Rows from block 2 of the text encoder of a small text-conditioned image flow-matching model, named by matrix and row number. Rows with one number belong to one neuron. Each number is 500 + 40 x the weight over its row's rms, rounded and kept within 0 to 999. All counts start at 0. Numbers have three digits each.
After each neuron's rows are labels from the 100 texts, of 14976, where the neuron reaches its highest value: "tokens" is the input token at the peak. Only what is clearly more common there than usual is listed. The data: photos of plants and fungi (iNaturalist). In brackets: how many of the 100, against the usual share in percent.
# fc1: MLP up (text_encoder.blocks.2.mlp.fc1.weight, 512x128), inputs 43-85
# fc2: MLP down (text_encoder.blocks.2.mlp.fc2.weight, 128x512, transposed), outputs 43-85

fc1.377:503487477524582470476597465484478480531475501514569485479525526459532503533498485496487424455474469493579461481526440553468507541
fc2.377:539544505483489482477500459444538510509565541425459531489406480481473441506565563449542502498483560554454524449453552492526474422
tokens: "lamium" (39 vs 0.1); "ragged" (28 vs 0); "meadow" (26 vs 0)

fc1.477:494507534561449541514445479447524454444549509536513498556531471545524507533462538528547454546516557439446555481452529443507505458
fc2.477:485462496451491465559508525533542521557536466501447488544399536496465423559496445530548515497466505442554557470533572490495510549
tokens: "," (39 vs 17.4); "engelmann's" (35 vs 0); "carnegiea" (26 vs 0)

fc1.2:495536476470544529548458507460493531544446478535522543522503550454508478557464512443454472566526508492547497473461550555473437540
fc2.2:553491443463440543559510504473605514488542516508445481456465528497452473462495552563541563507487470534524530451449501459509515578
tokens: "gigantea" (42 vs 0); "cylindropuntia" (32 vs 0.1); "mojave" (26 vs 0)

fc1.24:428426464454510484500514481544468559553495530570465456471500528523509469513469536573471541429447521457543461537561453492482521545
fc2.24:545519497365478541530514463486552451453470421443459498522475502488449462466506553534487529513541551518472488484449495512504536517
tokens: "fabaceae" (50 vs 0.3); "magnoliopsida" (39 vs 4.6)

fc1.300:460515507519460483481536445524485539498553538541474473465462483451499565535460426435516478514524539519517554563534546467562419483
fc2.300:444446513466531425507533466476441450495482464503474481511526518513509545524558497501525487474531463447539448464558424547545587511
tokens: "gigantea" (42 vs 0); "-" (39 vs 1.5); "family" (19 vs 5.8)

fc1.233:517516478448527530512424453520493515540537460520521500480506514490490438450568496515526503494561496461508530462465577426473492429
fc2.233:537514490402465521543533533573524490452503439524474543529494491536502505532462470542524496552508514514514459530485462494485504510
tokens: "," (59 vs 17.4); "ericales" (41 vs 0.3)

fc1.412:449457470467567541481545552497436502453463486498477531456565538519573489525460444584438500511437444462531532534567446520473532546
fc2.412:506523514436493524564460516506511515447607451461499510497425505571530417473501501434507509496521529522479514504478577500478433443
tokens: "ragged" (28 vs 0); "meadow" (26 vs 0); "mercury" (16 vs 0); "water" (14 vs 0)

fc1.261:569522457533491532528530502472516459477523547512417479570501530520520472493506476581550531505532508426498518492447555480435506488
fc2.261:494509441442527508500496473564556485524534414515507453499449583453468537510426484482513477474437482528516509432556531508497447524
tokens: "wislizeni" (40 vs 0); "," (39 vs 17.4); "class" (20 vs 5.8)

fc1.279:453461446483514593541538497492449505478467515564530487502436456484520501473545469505507543500550474424466530555546483500480473472
fc2.279:533493449482505560546445512553556513558537498535432540473446512530441459487526484494526503435518565492525560483510580434451451507
tokens: "dead" (39 vs 0.1); "class" (31 vs 5.8)

fc1.79:453560443487483572458497498443567551544572500532516459578518554529472447477540431512558520514521489426500532491521485502443572494
fc2.79:467534468440464479486444533544498511495498419507502546482532541494426453467532536496488536492534551476440517556495522514531513528
tokens: "wislizeni" (40 vs 0); "dead" (39 vs 0.1); "class" (19 vs 5.8)

fc1.344:459479521446541551460574507469473490470452503569520483535593538474499592553509424472457439502469472482605416529581478512600504540
fc2.344:562537458432479513491472448516496454469615496486493544496383486505471390483548536458516499524526537536435538480427577507496443431
tokens: "heal" (39 vs 0); "greens" (36 vs 0); "dame's" (25 vs 0)

fc1.410:479449549571537583559467507471456577532501495573526439467503505468537456539476490480505494454525516513521488526550449548516475536
fc2.410:531520443443505481522500534521469477453550459479433465482480534545436487537479561490491526543511513547433575524482530539467444491
tokens: "heal" (46 vs 0); "greens" (27 vs 0); "speedwell" (27 vs 0.1)

fc1.151:486499546535559506457570484412512554475461486535579484482482525548589558543509506473506523472444463517578485486534432549499538484
fc2.151:528552500523497548529528487495518486508518489467450480496479475547502392493527516454554490492490575519434555470455484473491455476
tokens: "lamium" (39 vs 0.1); "ragged" (28 vs 0); "meadow" (17 vs 0); "dog" (16 vs 0)

fc1.40:412478552445505507516522486523534521475524519551512429511482481439512524430476455530435524437526446513496450510560478489428475515
fc2.40:558488449419470471525483471583494495475481437449443511448454552527456447516512538459501516527513528525500531453490516547482471457
tokens: "magnoliopsida" (26 vs 4.6); "dog" (16 vs 0); "parsley" (13 vs 0); "hedge" (11 vs 0)

fc1.121:442495549536449545535567556468430446458498453537502517538436557549576478445445561494462436481504533485510537456480475485499449429
fc2.121:556555529470487551517504441575511464534466440515507440497555421540523550541519504552571580521566506512517523451463486468475449479
tokens: "gigantea" (42 vs 0); "mojave" (37 vs 0); "cylindropuntia" (21 vs 0.1)

fc1.250:518454576531504417523598534468431470573489537532546525561541490501552492547535476463452514441493472472509530551452509527459477508
fc2.250:501519542595497508517472472414501513461519521455455490443516447567532471542519540475535539499525518515505466535441523486490526465
tokens: "speedwell" (40 vs 0.1); "ragged" (28 vs 0); "meadow" (26 vs 0)

fc1.442:537461473466508476541536506456550546489515438525477454497508560467516469547525535563564535512488513450580454547569498487409536494
fc2.442:484540490364517476480523507510518519509525430446500514486466502483471494484506479530480536493470493504523516527462493515526505539
tokens: "vulgaris" (41 vs 0.1); "dead" (39 vs 0.1); "order" (20 vs 5.8)

fc1.499:521522543465508460560498437531425438471508451572540459501552530502465517506449482448505551579504563504546432447534484473523516516
fc2.499:477481457507532530499506415498508565561567478484403477524544511447492540547468478522525477476424420495518543450552495488460500578
tokens: "-" (80 vs 1.5); "family" (20 vs 5.8)

fc1.153:438486466535563570488499544444523527536467451568586503494531517556562467546547498568447448459445476451480469536498472563579445457
fc2.153:493560470460470476542468475475551453533591499482457550503426502485543413487532518434524517559567516526424532498409554502439481432
tokens: "lamium" (30 vs 0.1); "ragged" (28 vs 0); "meadow" (26 vs 0); "dog" (16 vs 0)

fc1.441:480441470445467523561457494541451446503529447528541464563484496474532504508439523415504561461444470556424535507488525488443520528
fc2.441:582532516484536575514510431498520568518523511488535488527508519507562494508449498525511524522481536516437511436506519441510562521
tokens: "(" (40 vs 5.7); "family" (37 vs 5.8); "-" (23 vs 1.5)

fc1.322:471494544507499553569550433527477537509579566541463546450418492443543451532437476455487553552496531503456512551449511484522498543
fc2.322:539476444502482486430498540554511497522507451532489527568520483452540556557467484533455502504502506434497534527540501493552471441
tokens: ")" (72 vs 5.7); "zygophyllaceae" (28 vs 0)

fc1.302:503529519489540482469475496486579475481496430526565504478552561459491525534432466569467486469506495550494484518559417475492462579
fc2.302:507551509368487477517473517505543526485542447476449494492469517496472476484542484518540472549481492474435494520447510475524523481
tokens: "greens" (41 vs 0); "dame's" (29 vs 0); "heal" (20 vs 0); "robin" (10 vs 0)

fc1.492:517531453456475474435519554442541472518432495465577465448513466469505501547455538538432457538439445567554519438453435530547429452
fc2.492:589584434428520553550537422487574540537521507453456505532410439471541474452500542460483459519559477480458474505419479502496479447
tokens: "family" (61 vs 5.8); "-" (39 vs 1.5)

fc1.452:514455457503486498496559504472538462549487465512565430489568488533537507488492467488442465450415461488481448503541452564547485448
fc2.452:511565454519460507569476453473535508511575571478488542477423523517541423495562538466534452518527519538453553476483503510481420400
tokens: "speedwell" (71 vs 0.1); "orchid" (29 vs 0)

fc1.312:552509509494534584453453514505531471485477550467509545481451543572457513524460509561508541454470556422495527498541528518480490481
fc2.312:498453473397507500520524528530514525554528430455489514534453565501528471484507509480507538492447516475514486498519573499443443496
tokens: "ericales" (41 vs 0.3); "wislizeni" (39 vs 0); "class" (20 vs 5.8)

fc1.136:510433541496570488483573531480442467570419453468592442553512523524505463522501474534420486530438483536519456526491480479501518513
fc2.136:511584504435505484546481457454510478506555515506491507484394478537522413536576539471533460512500498517428579517494500494492432499
tokens: "speedwell" (63 vs 0.1); "heal" (37 vs 0)

fc1.503:442509526460571483460473485495530524537474506557469424566497518508481506551503487566463532505460449432566467494473512481474497537
fc2.503:548546520379441504476451496497492520445478475495442508532529534497516469500560549488474490479527495451476534473436489542474506487
tokens: "class" (42 vs 5.8); "dead" (33 vs 0.1)

fc1.331:429534465506520568487506533513492508457477551485460504488452549515559444501497472433504439527473566506514588514517538508546445461
fc2.331:485441579530464478486452460458540542481477540465571518477584510520523533549508512464525561467468511487507493499453448465533559533
tokens: "-" (39 vs 1.5); "family" (34 vs 5.8); "fomitopsis" (27 vs 0)

fc1.212:477520514495526504510587563440453485510488575544489467522490510532622509554544520442490483513438548488525532505494515475520461524
fc2.212:519468511520511484438442544486543514523479476452497499448529501519492493533530556502497569475549492443480446507461432544474597519
tokens: "-" (39 vs 1.5); "family" (37 vs 5.8); "album" (24 vs 0.1)

fc1.47:578521513502454541486514492460467523493550469524479464503519460514476478474529457508566494432478578446502484523553586455407570517
fc2.47:461484453386491541557470523529484497536581456529447518560474560469476508477474501502521469517532484519485480455468527531442469551
tokens: "class" (57 vs 5.8); "ericales" (41 vs 0.3)

fc1.306:556566435443509522472526522495542428505575516539437448551442496460511443463439539457563481517563447504502537523547531497466508487
fc2.306:462518459413486497478516543544524457489455450490503516485473528467477533538494535506493517532468532526452521551461518509506474559
tokens: "order" (42 vs 5.8); "xylaria" (15 vs 0); "leucadendron" (13 vs 0)

fc1.50:479472492436520537488522560448538506534518467577516440448484454484572454483551485501541557484444503502581516553492501519443604471
fc2.50:498564501388494472460437518487538478461516494505488523494510555528468495544526467503544524482488509465454569488518476478451524500
tokens: "rubus" (24 vs 0.1); "bird's" (24 vs 0); "water" (17 vs 0); "dog" (16 vs 0)

fc1.379:424518473495500578557477456455487503565483511478496458561435561467469531485546482488476535531535533532466529517490508552529433534
fc2.379:492512495443503557435475460466566506560501457508478527468503505443581453467467458471473476508456552466556542446586518472529507559
tokens: "gigantea" (42 vs 0); "elata" (30 vs 0); "mojave" (28 vs 0)

fc1.350:568571453457533486530439463495552550501466492546510558489439493467542476537485439554554503442467462509472514461477558435457553452
fc2.350:483552514496495557479545537495517486516486478467480510539445557523527506464435527486507486571487522569489454473561531511496526463
tokens: "ericales" (40 vs 0.3); "wislizeni" (40 vs 0); "class" (20 vs 5.8)

fc1.383:497529502493499564486556466493484540534517452496586527508498566458520571547433508517461539461489469532559442470519484548544447513
fc2.383:509503476402525510484485443517534487499519458464498558513456538485494455486536468528504552536502513476495492473467548477477506499
tokens: "heal" (46 vs 0); "dame's" (29 vs 0); "virginiana" (23 vs 0.1)

fc1.194:450542521513489566563563451494478536524566463511529423469539553531572438500465444484429502513491432527523486441511517437534510524
fc2.194:488560476508510436512440437519464452511559473454519467463505486452456418551565539428472473521501458544495553525428518527557422518
tokens: "family" (72 vs 5.8); "-" (28 vs 1.5)

fc1.63:498491477557527565584574512480546472503560486538494456554460507454466526552472470479420555479538460497440519455453489531507450548
fc2.63:485446561429461445472460441468475523558460451498525491523572498592538575466518468466511520512477473504544485550510509539514504504
tokens: ")" (46 vs 5.7); "orchid" (31 vs 0); "asterales" (16 vs 0.7)

fc1.482:509443452553477535520539528523476500499485473477522470462538505484564539572456434439497473445449438527556522448450484499471436439
fc2.482:529589548463505470556543494445525504522562542430485488510464474516485417481541478437550513486453534562418530452519525478571460435
tokens: "lamium" (32 vs 0.1); "ragged" (28 vs 0); "meadow" (26 vs 0); "dog" (14 vs 0)

fc1.114:546476447574518417486549557500444448487500504531492479475478448537542466525518532502450481569525466513536489476503547469489513436
fc2.114:568515558541515564500501502467476483514529523501507539427489432516495442519538525515533495522482485502529499543442502466506518469
tokens: "speedwell" (72 vs 0.1); "orchid" (28 vs 0)

fc1.267:507434550560532532518520495419487519534436489522581503465587475491610479552479490535490533512480478467504444506478432569555531477
fc2.267:497476508599469518489476489452449515487487551465488499473483471555485456501534548488543581510509492483447501544468517456475539477
tokens: "speedwell" (58 vs 0.1); "ragged" (28 vs 0); "meadow" (14 vs 0)

fc1.416:496504573555540523497488493495538526494536505541486425549532484509533500549468473547432542493454453579515495496561446560531513521
fc2.416:518506510605451490482501506469459530504457563501431501500460443588523489490523540490538589520511496468492485539491497465471515525
tokens: "dactylorhiza" (30 vs 0); "ragged" (28 vs 0); "meadow" (26 vs 0); "magnoliopsida" (16 vs 4.6)

fc1.428:459466541571509462492478539545503560485447483460493442510528527489469509569534422531467440508499487436514437513488516570506474490
fc2.428:485534441403462479470451465479576505474568426548529502482466447511448464524539537438559435504493463470516560502474563490463494458
tokens: "dactylorhiza" (30 vs 0); "ragged" (28 vs 0); "lathyrus" (26 vs 0); "dog" (16 vs 0)

fc1.354:422488534523503524536531462492445446517498565478563449540502522496538561466514496450448441479421507542549506508468520525528512538
fc2.354:532485569546502532412473512520539521514516427478452508431518548528477480532495512501539544499550445465529460453477527532497553559
tokens: "family" (72 vs 5.8); "-" (28 vs 1.5)

fc1.316:496519442450519477499468544467518521446486506582467522478477513459483489474431492569483454492528460460494447467543526515407575541
fc2.316:509526482397476534466470461516547528494470430517451501517520529490473470494510495534467520492493504476513543544494470525465494503
tokens: "," (92 vs 17.4)

fc1.62:583506539493557533555497440473527545495552517492515539469425505518498438554493531584513502531556475487471537431499481530443526501
fc2.62:541538528368537498559507464549492530483523429513458482484467475458509473504441525546522559488495530470540474480500497461493471479
tokens: "ericales" (41 vs 0.3); "western" (41 vs 0); "class" (18 vs 5.8)

fc1.57:450522498473525490456538442427539541468511494461491461547462538497481470490490428526580478494517473463486525501482477471382496455
fc2.57:479463532366509527499454493497484472444529437509535505467495462484476506487551492447473533514509493546499448502512516535546513532
tokens: "wislizeni" (40 vs 0); "," (37 vs 17.4); "class" (23 vs 5.8)

fc1.196:471454552507495522525521527498512565493494501512540551515525542565454475507519450475493558475560486487528503502469489434426506515
fc2.196:526488442478525498489531439499486518463593431493441468475431573523466453555490510509502442463471538466526547445545529536475485459
tokens: "wislizeni" (40 vs 0); "dead" (39 vs 0.1); "class" (21 vs 5.8)

fc1.268:522559479468459507527499456475495525545529547482416505539441502489460467463532463530505495460552545476437503493457523500487500463
fc2.268:536466503400528499534487534547524547530488439541457484527525535489480550533483498524509496481487463461491500465530524491448467525
tokens: "class" (43 vs 5.8); "ericales" (41 vs 0.3); "hedgehog" (9 vs 0)

fc1.166:472467515505495542459523538457555571460551483520449496537502550537497460460453488579538550422506557421538508433508512510415536506
fc2.166:494545474415455527519458456550492453516487491448459498474462549523438498490493547512505482492515492485516480482512492518461530468
tokens: "dead" (39 vs 0.1); "order" (37 vs 5.8)

fc1.276:565514485486529553543456444452465552503495488470461493566494479492533469499478483591552477450541472452508501521460552465410546484
fc2.276:541532449372479527552506521540565507504543437528440507494454523463465520513462507472546536509473477522518523473506528482494518558
tokens: "class" (43 vs 5.8); "ericales" (41 vs 0.3)

fc1.386:489478462487520504522463500464435428519452529524497452460440441476506468555533477465474496446455545447523543529497463542561444446
fc2.386:552553474555533502465561451500554463439507500521538552491508470515511488479589516510547470545508548514423541499409539501467472436
tokens: "speedwell" (61 vs 0.1); "lamium" (39 vs 0.1)

fc1.381:449470492462575476517535564474512568539411524564604436534523496484559573590469540494510524503518537515567502528548428492512522487
fc2.381:547511489454446543553469421458543451475583503451485470472383488517501437478498480470517531519545539469420521505479570504483444435
tokens: "greens" (41 vs 0); "ragged" (28 vs 0); "mercury" (16 vs 0); "meadow" (9 vs 0)

fc1.200:523457555490483542482554517425487444467569501501537512537457508531499531577546518555486446511558572521523571534478576455536486471
fc2.200:472494452455489481537537489514582525542564420507441529505429491478421493537453415547512513524482492509541518489525555493440535519
tokens: "carnegiea" (38 vs 0); "engelmann's" (35 vs 0); ")" (27 vs 5.7)

fc1.423:486520558542550569490551513489436534506555485488585481526472561532479465506560491501480497517531537422452517447456581500539457486
fc2.423:482475485422460469466468501541513532585491466567501516538442501530448493495485509547516501445534423435487471460568502539456546516
tokens: "carnegiea" (42 vs 0); "asparagaceae" (30 vs 0.2); "fouquieria" (28 vs 0)

fc1.163:441528462539561497466465556460445488566495543494562497521587551540535498468492485576421475448534497462570490470494485552480480494
fc2.163:567559529467445468496513507518552530494589472431431544504455504560469421497480535447542496517511553561477511519460538462512512517
tokens: "ragged" (28 vs 0); "meadow" (26 vs 0); "ostrich" (24 vs 0); "dog" (16 vs 0)

fc1.184:429505508495459440508511471473474487513459478512461513467506536508521450521440451439528534587470507438525428491496476536447491448
fc2.184:544523474487496472425538431516590540470496444548439522484497541418413530569478539492492501442538508469534478484587448483455579565
tokens: "gigantea" (42 vs 0); "family" (30 vs 5.8); "cholla" (28 vs 0)

fc1.330:451487543481524492543510500470545464406448484500515553444508433483462561574482444482531560519527504506471537462483506475545530493
fc2.330:468541448427537482495561418537494475534545522498485463466408549514488501506533491458479459526465448406491518536476564506512483464
tokens: "(" (42 vs 5.7); "album" (38 vs 0.1); "family" (20 vs 5.8)

fc1.485:547493471512491523503540466481509468526542528482446532533496542562486443524549512501518555478463492426471549466455502555454466426
fc2.485:517491449452537543537464479556559525540564424494464493467447582453431538489458482509525503466492521529546540432550552457488510562
tokens: "ericales" (41 vs 0.3); "western" (41 vs 0); "wislizeni" (10 vs 0)

fc1.389:472425528517475531501482465530554560463449440557473470513467524477506522558441449594533482470526495432516545453563461481475539539
fc2.389:501483489392471535492497460524549511508459434483470533504529525483457505534504488483478537492504500471495478510469524467463469543
tokens: "," (59 vs 17.4); "vulgaris" (41 vs 0.1)

fc1.88:506462452513469480535551480458562548446450433568554448471517515478512499434552468520508524480448521423505509508474465482411503488
fc2.88:595533440391531500466440519543502509512486505507509474455479455527446461508520499540560516498526503507499537526486519483511516529
tokens: "bird's" (40 vs 0); "lamium" (29 vs 0.1); "ragged" (19 vs 0); "dog" (12 vs 0)

fc1.458:404442459565452483473570514469541522432522487497465493470517521496450480500549553443507552546442498549544493519462473424444449437
fc2.458:526589449402465487541501509590535493507486450530461522485527521499485448559502542453509543504502514454509515550446547562478492480
tokens: "lamiaceae" (39 vs 0.2); "ragged" (28 vs 0); "apiales" (25 vs 0.1)

fc1.228:466484465468549550468473520539554536475463482521580474518577536456551544454506438479493508436518477565516505525549428528569459540
fc2.228:491483441384502553553478517579487453467533513469515495446438543501469475524477506517537464577498540516451525493454519469447495497
tokens: "heal" (46 vs 0); "-" (27 vs 1.5); "family" (27 vs 5.8)

fc1.147:570479458541497554541510499409528444508501503483503573543477439477525474536508495496550503451564473537417467544536490467458543479
fc2.147:524486478458533514486469459541542531536598432550432447541417555443465509475422470517466481475463455456551545495555548491522517553
tokens: "engelmann's" (35 vs 0); ")" (35 vs 5.7); "hedgehog" (27 vs 0)

fc1.129:539572545491469524489436527492542494472528506482439472481450503500544493443529525588547506515552528406435526514521509469440493509
fc2.129:457443472397477524474471553516559515537496480448451539512472505507427472463512491469480475504500543497473531515499501544533524502
tokens: "wislizeni" (40 vs 0); "caryophyllales" (27 vs 0.5); "class" (20 vs 5.8)

fc1.59:514536456465525463534521466470453496421475470506453455468438512544599460534500547510521500529476505450523598465525556530464430478
fc2.59:516493560508504536467521566515541561514468517512584541436598470476493562549514485484490565513524477459544498511460492525567587470
tokens: "lamiaceae" (39 vs 0.2); "<end>" (31 vs 5.8); "family" (25 vs 5.8)

fc1.188:476444458451566453543465495471467486569478434481531516502563525492562520463509436498466485432480482509585452472564439548493496546
fc2.188:539513479426514527507468521537490452492543455508457495507490501452422523533539536468531522522504535514496469529442487533501464483
tokens: "dog" (16 vs 0); "cow" (11 vs 0); "hedge" (11 vs 0); "water" (9 vs 0)

fc1.270:518513466497440534446438420452468447549517554507448504468459448536505485496519507533560540463534523438476557492454502496407495448
fc2.270:521474465415523528528508481571582502563542428546495516549466589487430518512489506482487526509465509523538526484553513498507459543
tokens: "hedgehog" (62 vs 0); "ericales" (38 vs 0.3)

fc1.324:516434526469531563507523506432466484513507547540563493461457465554545453549492522451469526454494448527484490492442463478533506482
fc2.324:519553530543485548528451510479505536469499489537439555515454502539546385496489493507495495473562494561417534533467519468488417482
tokens: "speedwell" (72 vs 0.1); "giant" (19 vs 0)

fc1.30:439456438544483496455447551496550529452539566451501557519518501524481460482442529492438470573520437441436543439493562503498473462
fc2.30:473488534495445546532438542554482440459458507455484476489528547511462536509444528522463461450549458459506527558454438456497490555
tokens: "pine" (41 vs 0.1); "mistletoe" (38 vs 0); "larrea" (21 vs 0)

fc1.156:526540488529501507440460544539464550576460514478481431566511519476528566467521505559446522433531500426597516469527439555527497493
fc2.156:543466489382484485467509534523486477483540472498447482466506527467504523488542503510510505551520534470498520475473551498527529481
tokens: "magnoliopsida" (39 vs 4.6); "order" (34 vs 5.8); "trefoil" (8 vs 0)

fc1.351:520510447463521521492461542551458508545508453488469436564454513490544456451437528554503506439500506472527498519506445447460570544
fc2.351:515459532418472495531523488499554488470470437518525480449513488503438503457548486526469544546493479469480542517476545476509475517
tokens: "vulgaris" (41 vs 0.1); "," (38 vs 17.4); "class" (21 vs 5.8)

fc1.380:524557542528491572479459438509511513550509519544455523488459453566509480519562551564565447447482486420434584504525467543498548512
fc2.380:480542445424526558465460499572531512533566475514465550508535555515498464553486521455526522487500519529471470510501522537457506499
tokens: "class" (49 vs 5.8); "ericales" (41 vs 0.3); "hedgehog" (10 vs 0)

fc1.326:523469451551530526450546432424457475531550556546526513529513473499547447488483453515464537428549530505443544515523587489502456441
fc2.326:517476466458524552552470538552540505515564443534438551552456563476451502482494454534508547538496539494531524504508542502499467562
tokens: ")" (62 vs 5.7); "engelmann's" (35 vs 0)

fc1.103:461572553469476487440497532456454481546473503520457457513427478495515518528543545553501527428563505484545522547499484471525504450
fc2.103:530499522439504527494482507524505525471554527471523530498442512504488428507481503478531502504517507563485573441472524466441487487
tokens: "wislizeni" (40 vs 0); "dead" (39 vs 0.1); "class" (20 vs 5.8)

fc1.507:496562434540508465502515437469494453411521484499480508524477556479509508435483453483481546537470480546470464452457525457482445506
fc2.507:463480526517525505571556506519484491503552508429518519523456466504513520548566537463536523486498555443464569550520418551533522478
tokens: "family" (58 vs 5.8); "gigantea" (42 vs 0)

fc1.374:509529488504485538526476478442534477494502556467456494499415476571444449433499540540571505496470492411472514436442560471497451475
fc2.374:478498425403508495564453433528571534525508458522465480486447546456439499457471449514529515478472454481500480419545521497514484586
tokens: "hedgehog" (61 vs 0); "ericales" (39 vs 0.3)

fc1.445:491499517510531484487529481462524493520456448584519426481565535494502505489487502539437445483432458493553493512537429519565496500
fc2.445:562568488506456537523492453483488483490577524458468514496419514543535374490535514470542517518520552541449523492427559458496419447
tokens: "lamium" (39 vs 0.1); "ragged" (28 vs 0); "meadow" (26 vs 0)

fc1.264:524534467543563545567488496508539537463533564445519445565493555549552464487457542456548492445505562453513489456524540544528562498
fc2.264:574472415410432476535542441497483523474564524446469427426497478438455538571497536456463549439549537528451521534518498503438520496
tokens: "lamiaceae" (39 vs 0.2); "<end>" (31 vs 5.8); "parsnip" (25 vs 0)

fc1.204:478461455545485541549497494471530512489559551443503532532480524520491438505506520541570460463565569506529482437495534516461526489
fc2.204:459481487410526522502486537495526543507480481471509543454514490457492531474506514478490507512512513475464480457521511490535509518
tokens: "wislizeni" (40 vs 0); "caryophyllales" (30 vs 0.5); "class" (20 vs 5.8); "ericales" (7 vs 0.3)

fc1.100:444469498513479531487524467453542471547471516484521427488548507435572583530482492499435513441493500549589492428502496492452563517
fc2.100:542520500377513492508473487506557465501556450469466538509470513542450442491532544501515527544490490475442510501476533491505445533
tokens: "heal" (39 vs 0); "greens" (36 vs 0); "dame's" (25 vs 0)

fc1.333:473458532470494523501482474467443425450566548489449517500539478478467481502539553490522474537505576492488486561514526554509441471
fc2.333:452468526556572514527499495468581462460456519559548565533528463424558518482532552458547547532495494462570521444468430538444541526
tokens: "-" (28 vs 1.5); "fabales" (26 vs 0.3); "lamiaceae" (16 vs 0.2); "majus" (15 vs 0)

fc1.361:500487477526555567520453533505460431494457568496483471473437509493542478434497514491557462545441544501486539466485487449536538512
fc2.361:478544464523457472546486547542484474484550522542439466509410462459505478558507538547533569503527512450438500498474520443433484497
tokens: "<end>" (39 vs 5.8); "devilshead" (34 vs 0); "(" (26 vs 5.7)

fc1.430:545457447460552502523522551529517502470474507567453469460528465490477453476430503572477476417507446428530493445489485542507574534
fc2.430:504476493361519540464463488489511509530485457489509535500455514527468512541523547523482473546506504467465502516454547471496469501
tokens: "<end>" (50 vs 5.8); "order" (16 vs 5.8)

fc1.178:507438488571447471487490557494500447480492571515580549455455503475492470506480497448541467529392437544553508492514465504503441550
fc2.178:522453513451523529501456491551532542515496471506470476475463518500431584538498483448530540506459448438594512521574526488457431511
tokens: "-" (80 vs 1.5); "family" (20 vs 5.8)

fc1.218:496468521537530515496575523533456480445566563533513462576500477520519430501499466441534493560452529468511536450554585578460494414
fc2.218:514474533481544551467433477454432540522526456548552535459490523529471526518525459451491527529448536516524468470454395462573515524
tokens: "convolvulaceae" (30 vs 0); "ragged" (28 vs 0); "vetchling" (26 vs 0); "european" (16 vs 0.1)

fc1.128:453455473534567513545557533532537546514459509549547504562515467432488548509451503525465541491505480466570516470581464480486513512
fc2.128:528518443419522522550492489506537514504553448468492525466454500501458443518563472492538469524506555543500528528456523516498460506
tokens: "greens" (41 vs 0); "robin" (28 vs 0); "of" (14 vs 0.1); "dame's" (12 vs 0)

fc1.134:444466495509571499502597495512489558479471551496486456538436472549590505477487454462457435509445518552498476541502522513516449537
fc2.134:484517544573434478461465544510526502517538525486469550528559433557501512551566544509524545525492478525478543466469523560465525470
tokens: "-" (39 vs 1.5); "album" (38 vs 0.1); "family" (23 vs 5.8)

fc1.251:417440528489514509497532502496557474494540479552506460486500496522508566497433472510448535435460520570508499430573479481536423525
fc2.251:525581495447505532517534484466520485498542507480511510484410479550481444529566531458498526552567562563480569510470530547477427425
tokens: "family" (46 vs 5.8); "ragged" (28 vs 0); "meadow" (26 vs 0)

fc1.480:486543504474547474489467507480563547541449526519502534504467470498495542526463453590498451417492452425458507468544495463441595480
fc2.480:496542462388508547509490463557560520519511419458503465530489549492453525538473465513489503513531502484519523484461555465469479526
tokens: "," (61 vs 17.4); "dead" (39 vs 0.1)

fc1.291:495563469565470530527492507479515481442443533540506463532558528466461472500456527443521479521538488504513498474481477568507413440
fc2.291:447473425507500524548542524544557479492557476433452457403475485510471533469488491494548510532509444464480502460485497543467514535
tokens: "gigantea" (42 vs 0); "family" (30 vs 5.8); "belted" (27 vs 0)

fc1.462:419512446480518449457519515574569471464471502519591484517476568489491527507524503484428436521511454568507477452513468460559541525
fc2.462:538508497391481538464497463562498516480494463469449505484459462505426526492502544525477527548509501467523557517513472486506475546
tokens: "family" (48 vs 5.8); "liriodendron" (43 vs 0); "osmunda" (9 vs 0)

fc1.259:483518516471530542443498559456547580512496500550474472499509561442547557526440446571534493464461472528550492481529437464475457525
fc2.259:571484511366454475459453487543502469498547436523464516458499532528464448524481508444492532567511484518503547488502490453506490532
tokens: "ragged" (28 vs 0); "apiales" (25 vs 0.1); "cressy" (8 vs 0)

fc1.415:464467551514495429513495453496453552459531446494453468539490505520543489464426519512491456442478493548540541515562546566545500467
fc2.415:512506502498448563475456473433505515536522499465500497437495448524520416577514513458524517499496475557551470498467486511500533495
tokens: "ragged" (28 vs 0); "meadow" (26 vs 0); "lamium" (20 vs 0.1); "dog" (16 vs 0)

fc1.131:514548476526556574534451458530486483548499442505441459530446498535463433494511527487521466484562547475507490422481554529475497448
fc2.131:472509491465443483467500520582507457521525514490557516478561540514462461467476484469501532555521482475484477535457492549528469553
tokens: "," (74 vs 17.4); "order" (26 vs 5.8)

fc1.258:485459508514492524520501496503447528500457472585499440559487546532477546508451454515441464504460438464517475457519530512518475510
fc2.258:574487492437482547515480448459538454470569562487524500477421497486495475514548509497505505517522544560480491475446501514501458409
tokens: "heal" (46 vs 0); "cressy" (14 vs 0); "dame's" (12 vs 0); "meadow" (11 vs 0)

fc1.424:540524517520446540494555503487475454443557553484486459492512437505522469549442515481489460559541519498465436450518511533489528541
fc2.424:455546523547442473446459488471456533542509511466446490492553519488510555475496478554553433455514508473510465477437522477488508566
tokens: "foot" (50 vs 0); ")" (46 vs 5.7)

fc1.195:540510441494501502532495447447571465495565534488490526486434500556537509441515503495549554467549522476510516431561544429447501463
fc2.195:510511505360483498504449517516511462467541486513453527455534505487460522497464530526445525486480543477474490490503533492523474506
tokens: "," (60 vs 17.4); "wislizeni" (40 vs 0)

fc1.497:423476522510573594545528530498547556564482447566517434547478486476541529492459480569499514484424538519569510439520430567543479521
fc2.497:493483464448528486486491505548537462452523506460496522487469519514501475510536554480548471542550485503455474490435547510514441468
tokens: "heath" (31 vs 0); "ragged" (28 vs 0); "lathyrus" (26 vs 0); "dog" (15 vs 0)

fc1.98:448466439463530458505530526533553491474486450539587430530542517455551514457430459531499489467446450559560493535552436462517532475
fc2.98:497536498386440519541509503522542498452533515501498548512438521509504441492485549449484545544484555517474537469515552529503500531
tokens: "meadow" (26 vs 0); "cressy" (21 vs 0); "dame's" (15 vs 0); "ragged" (13 vs 0)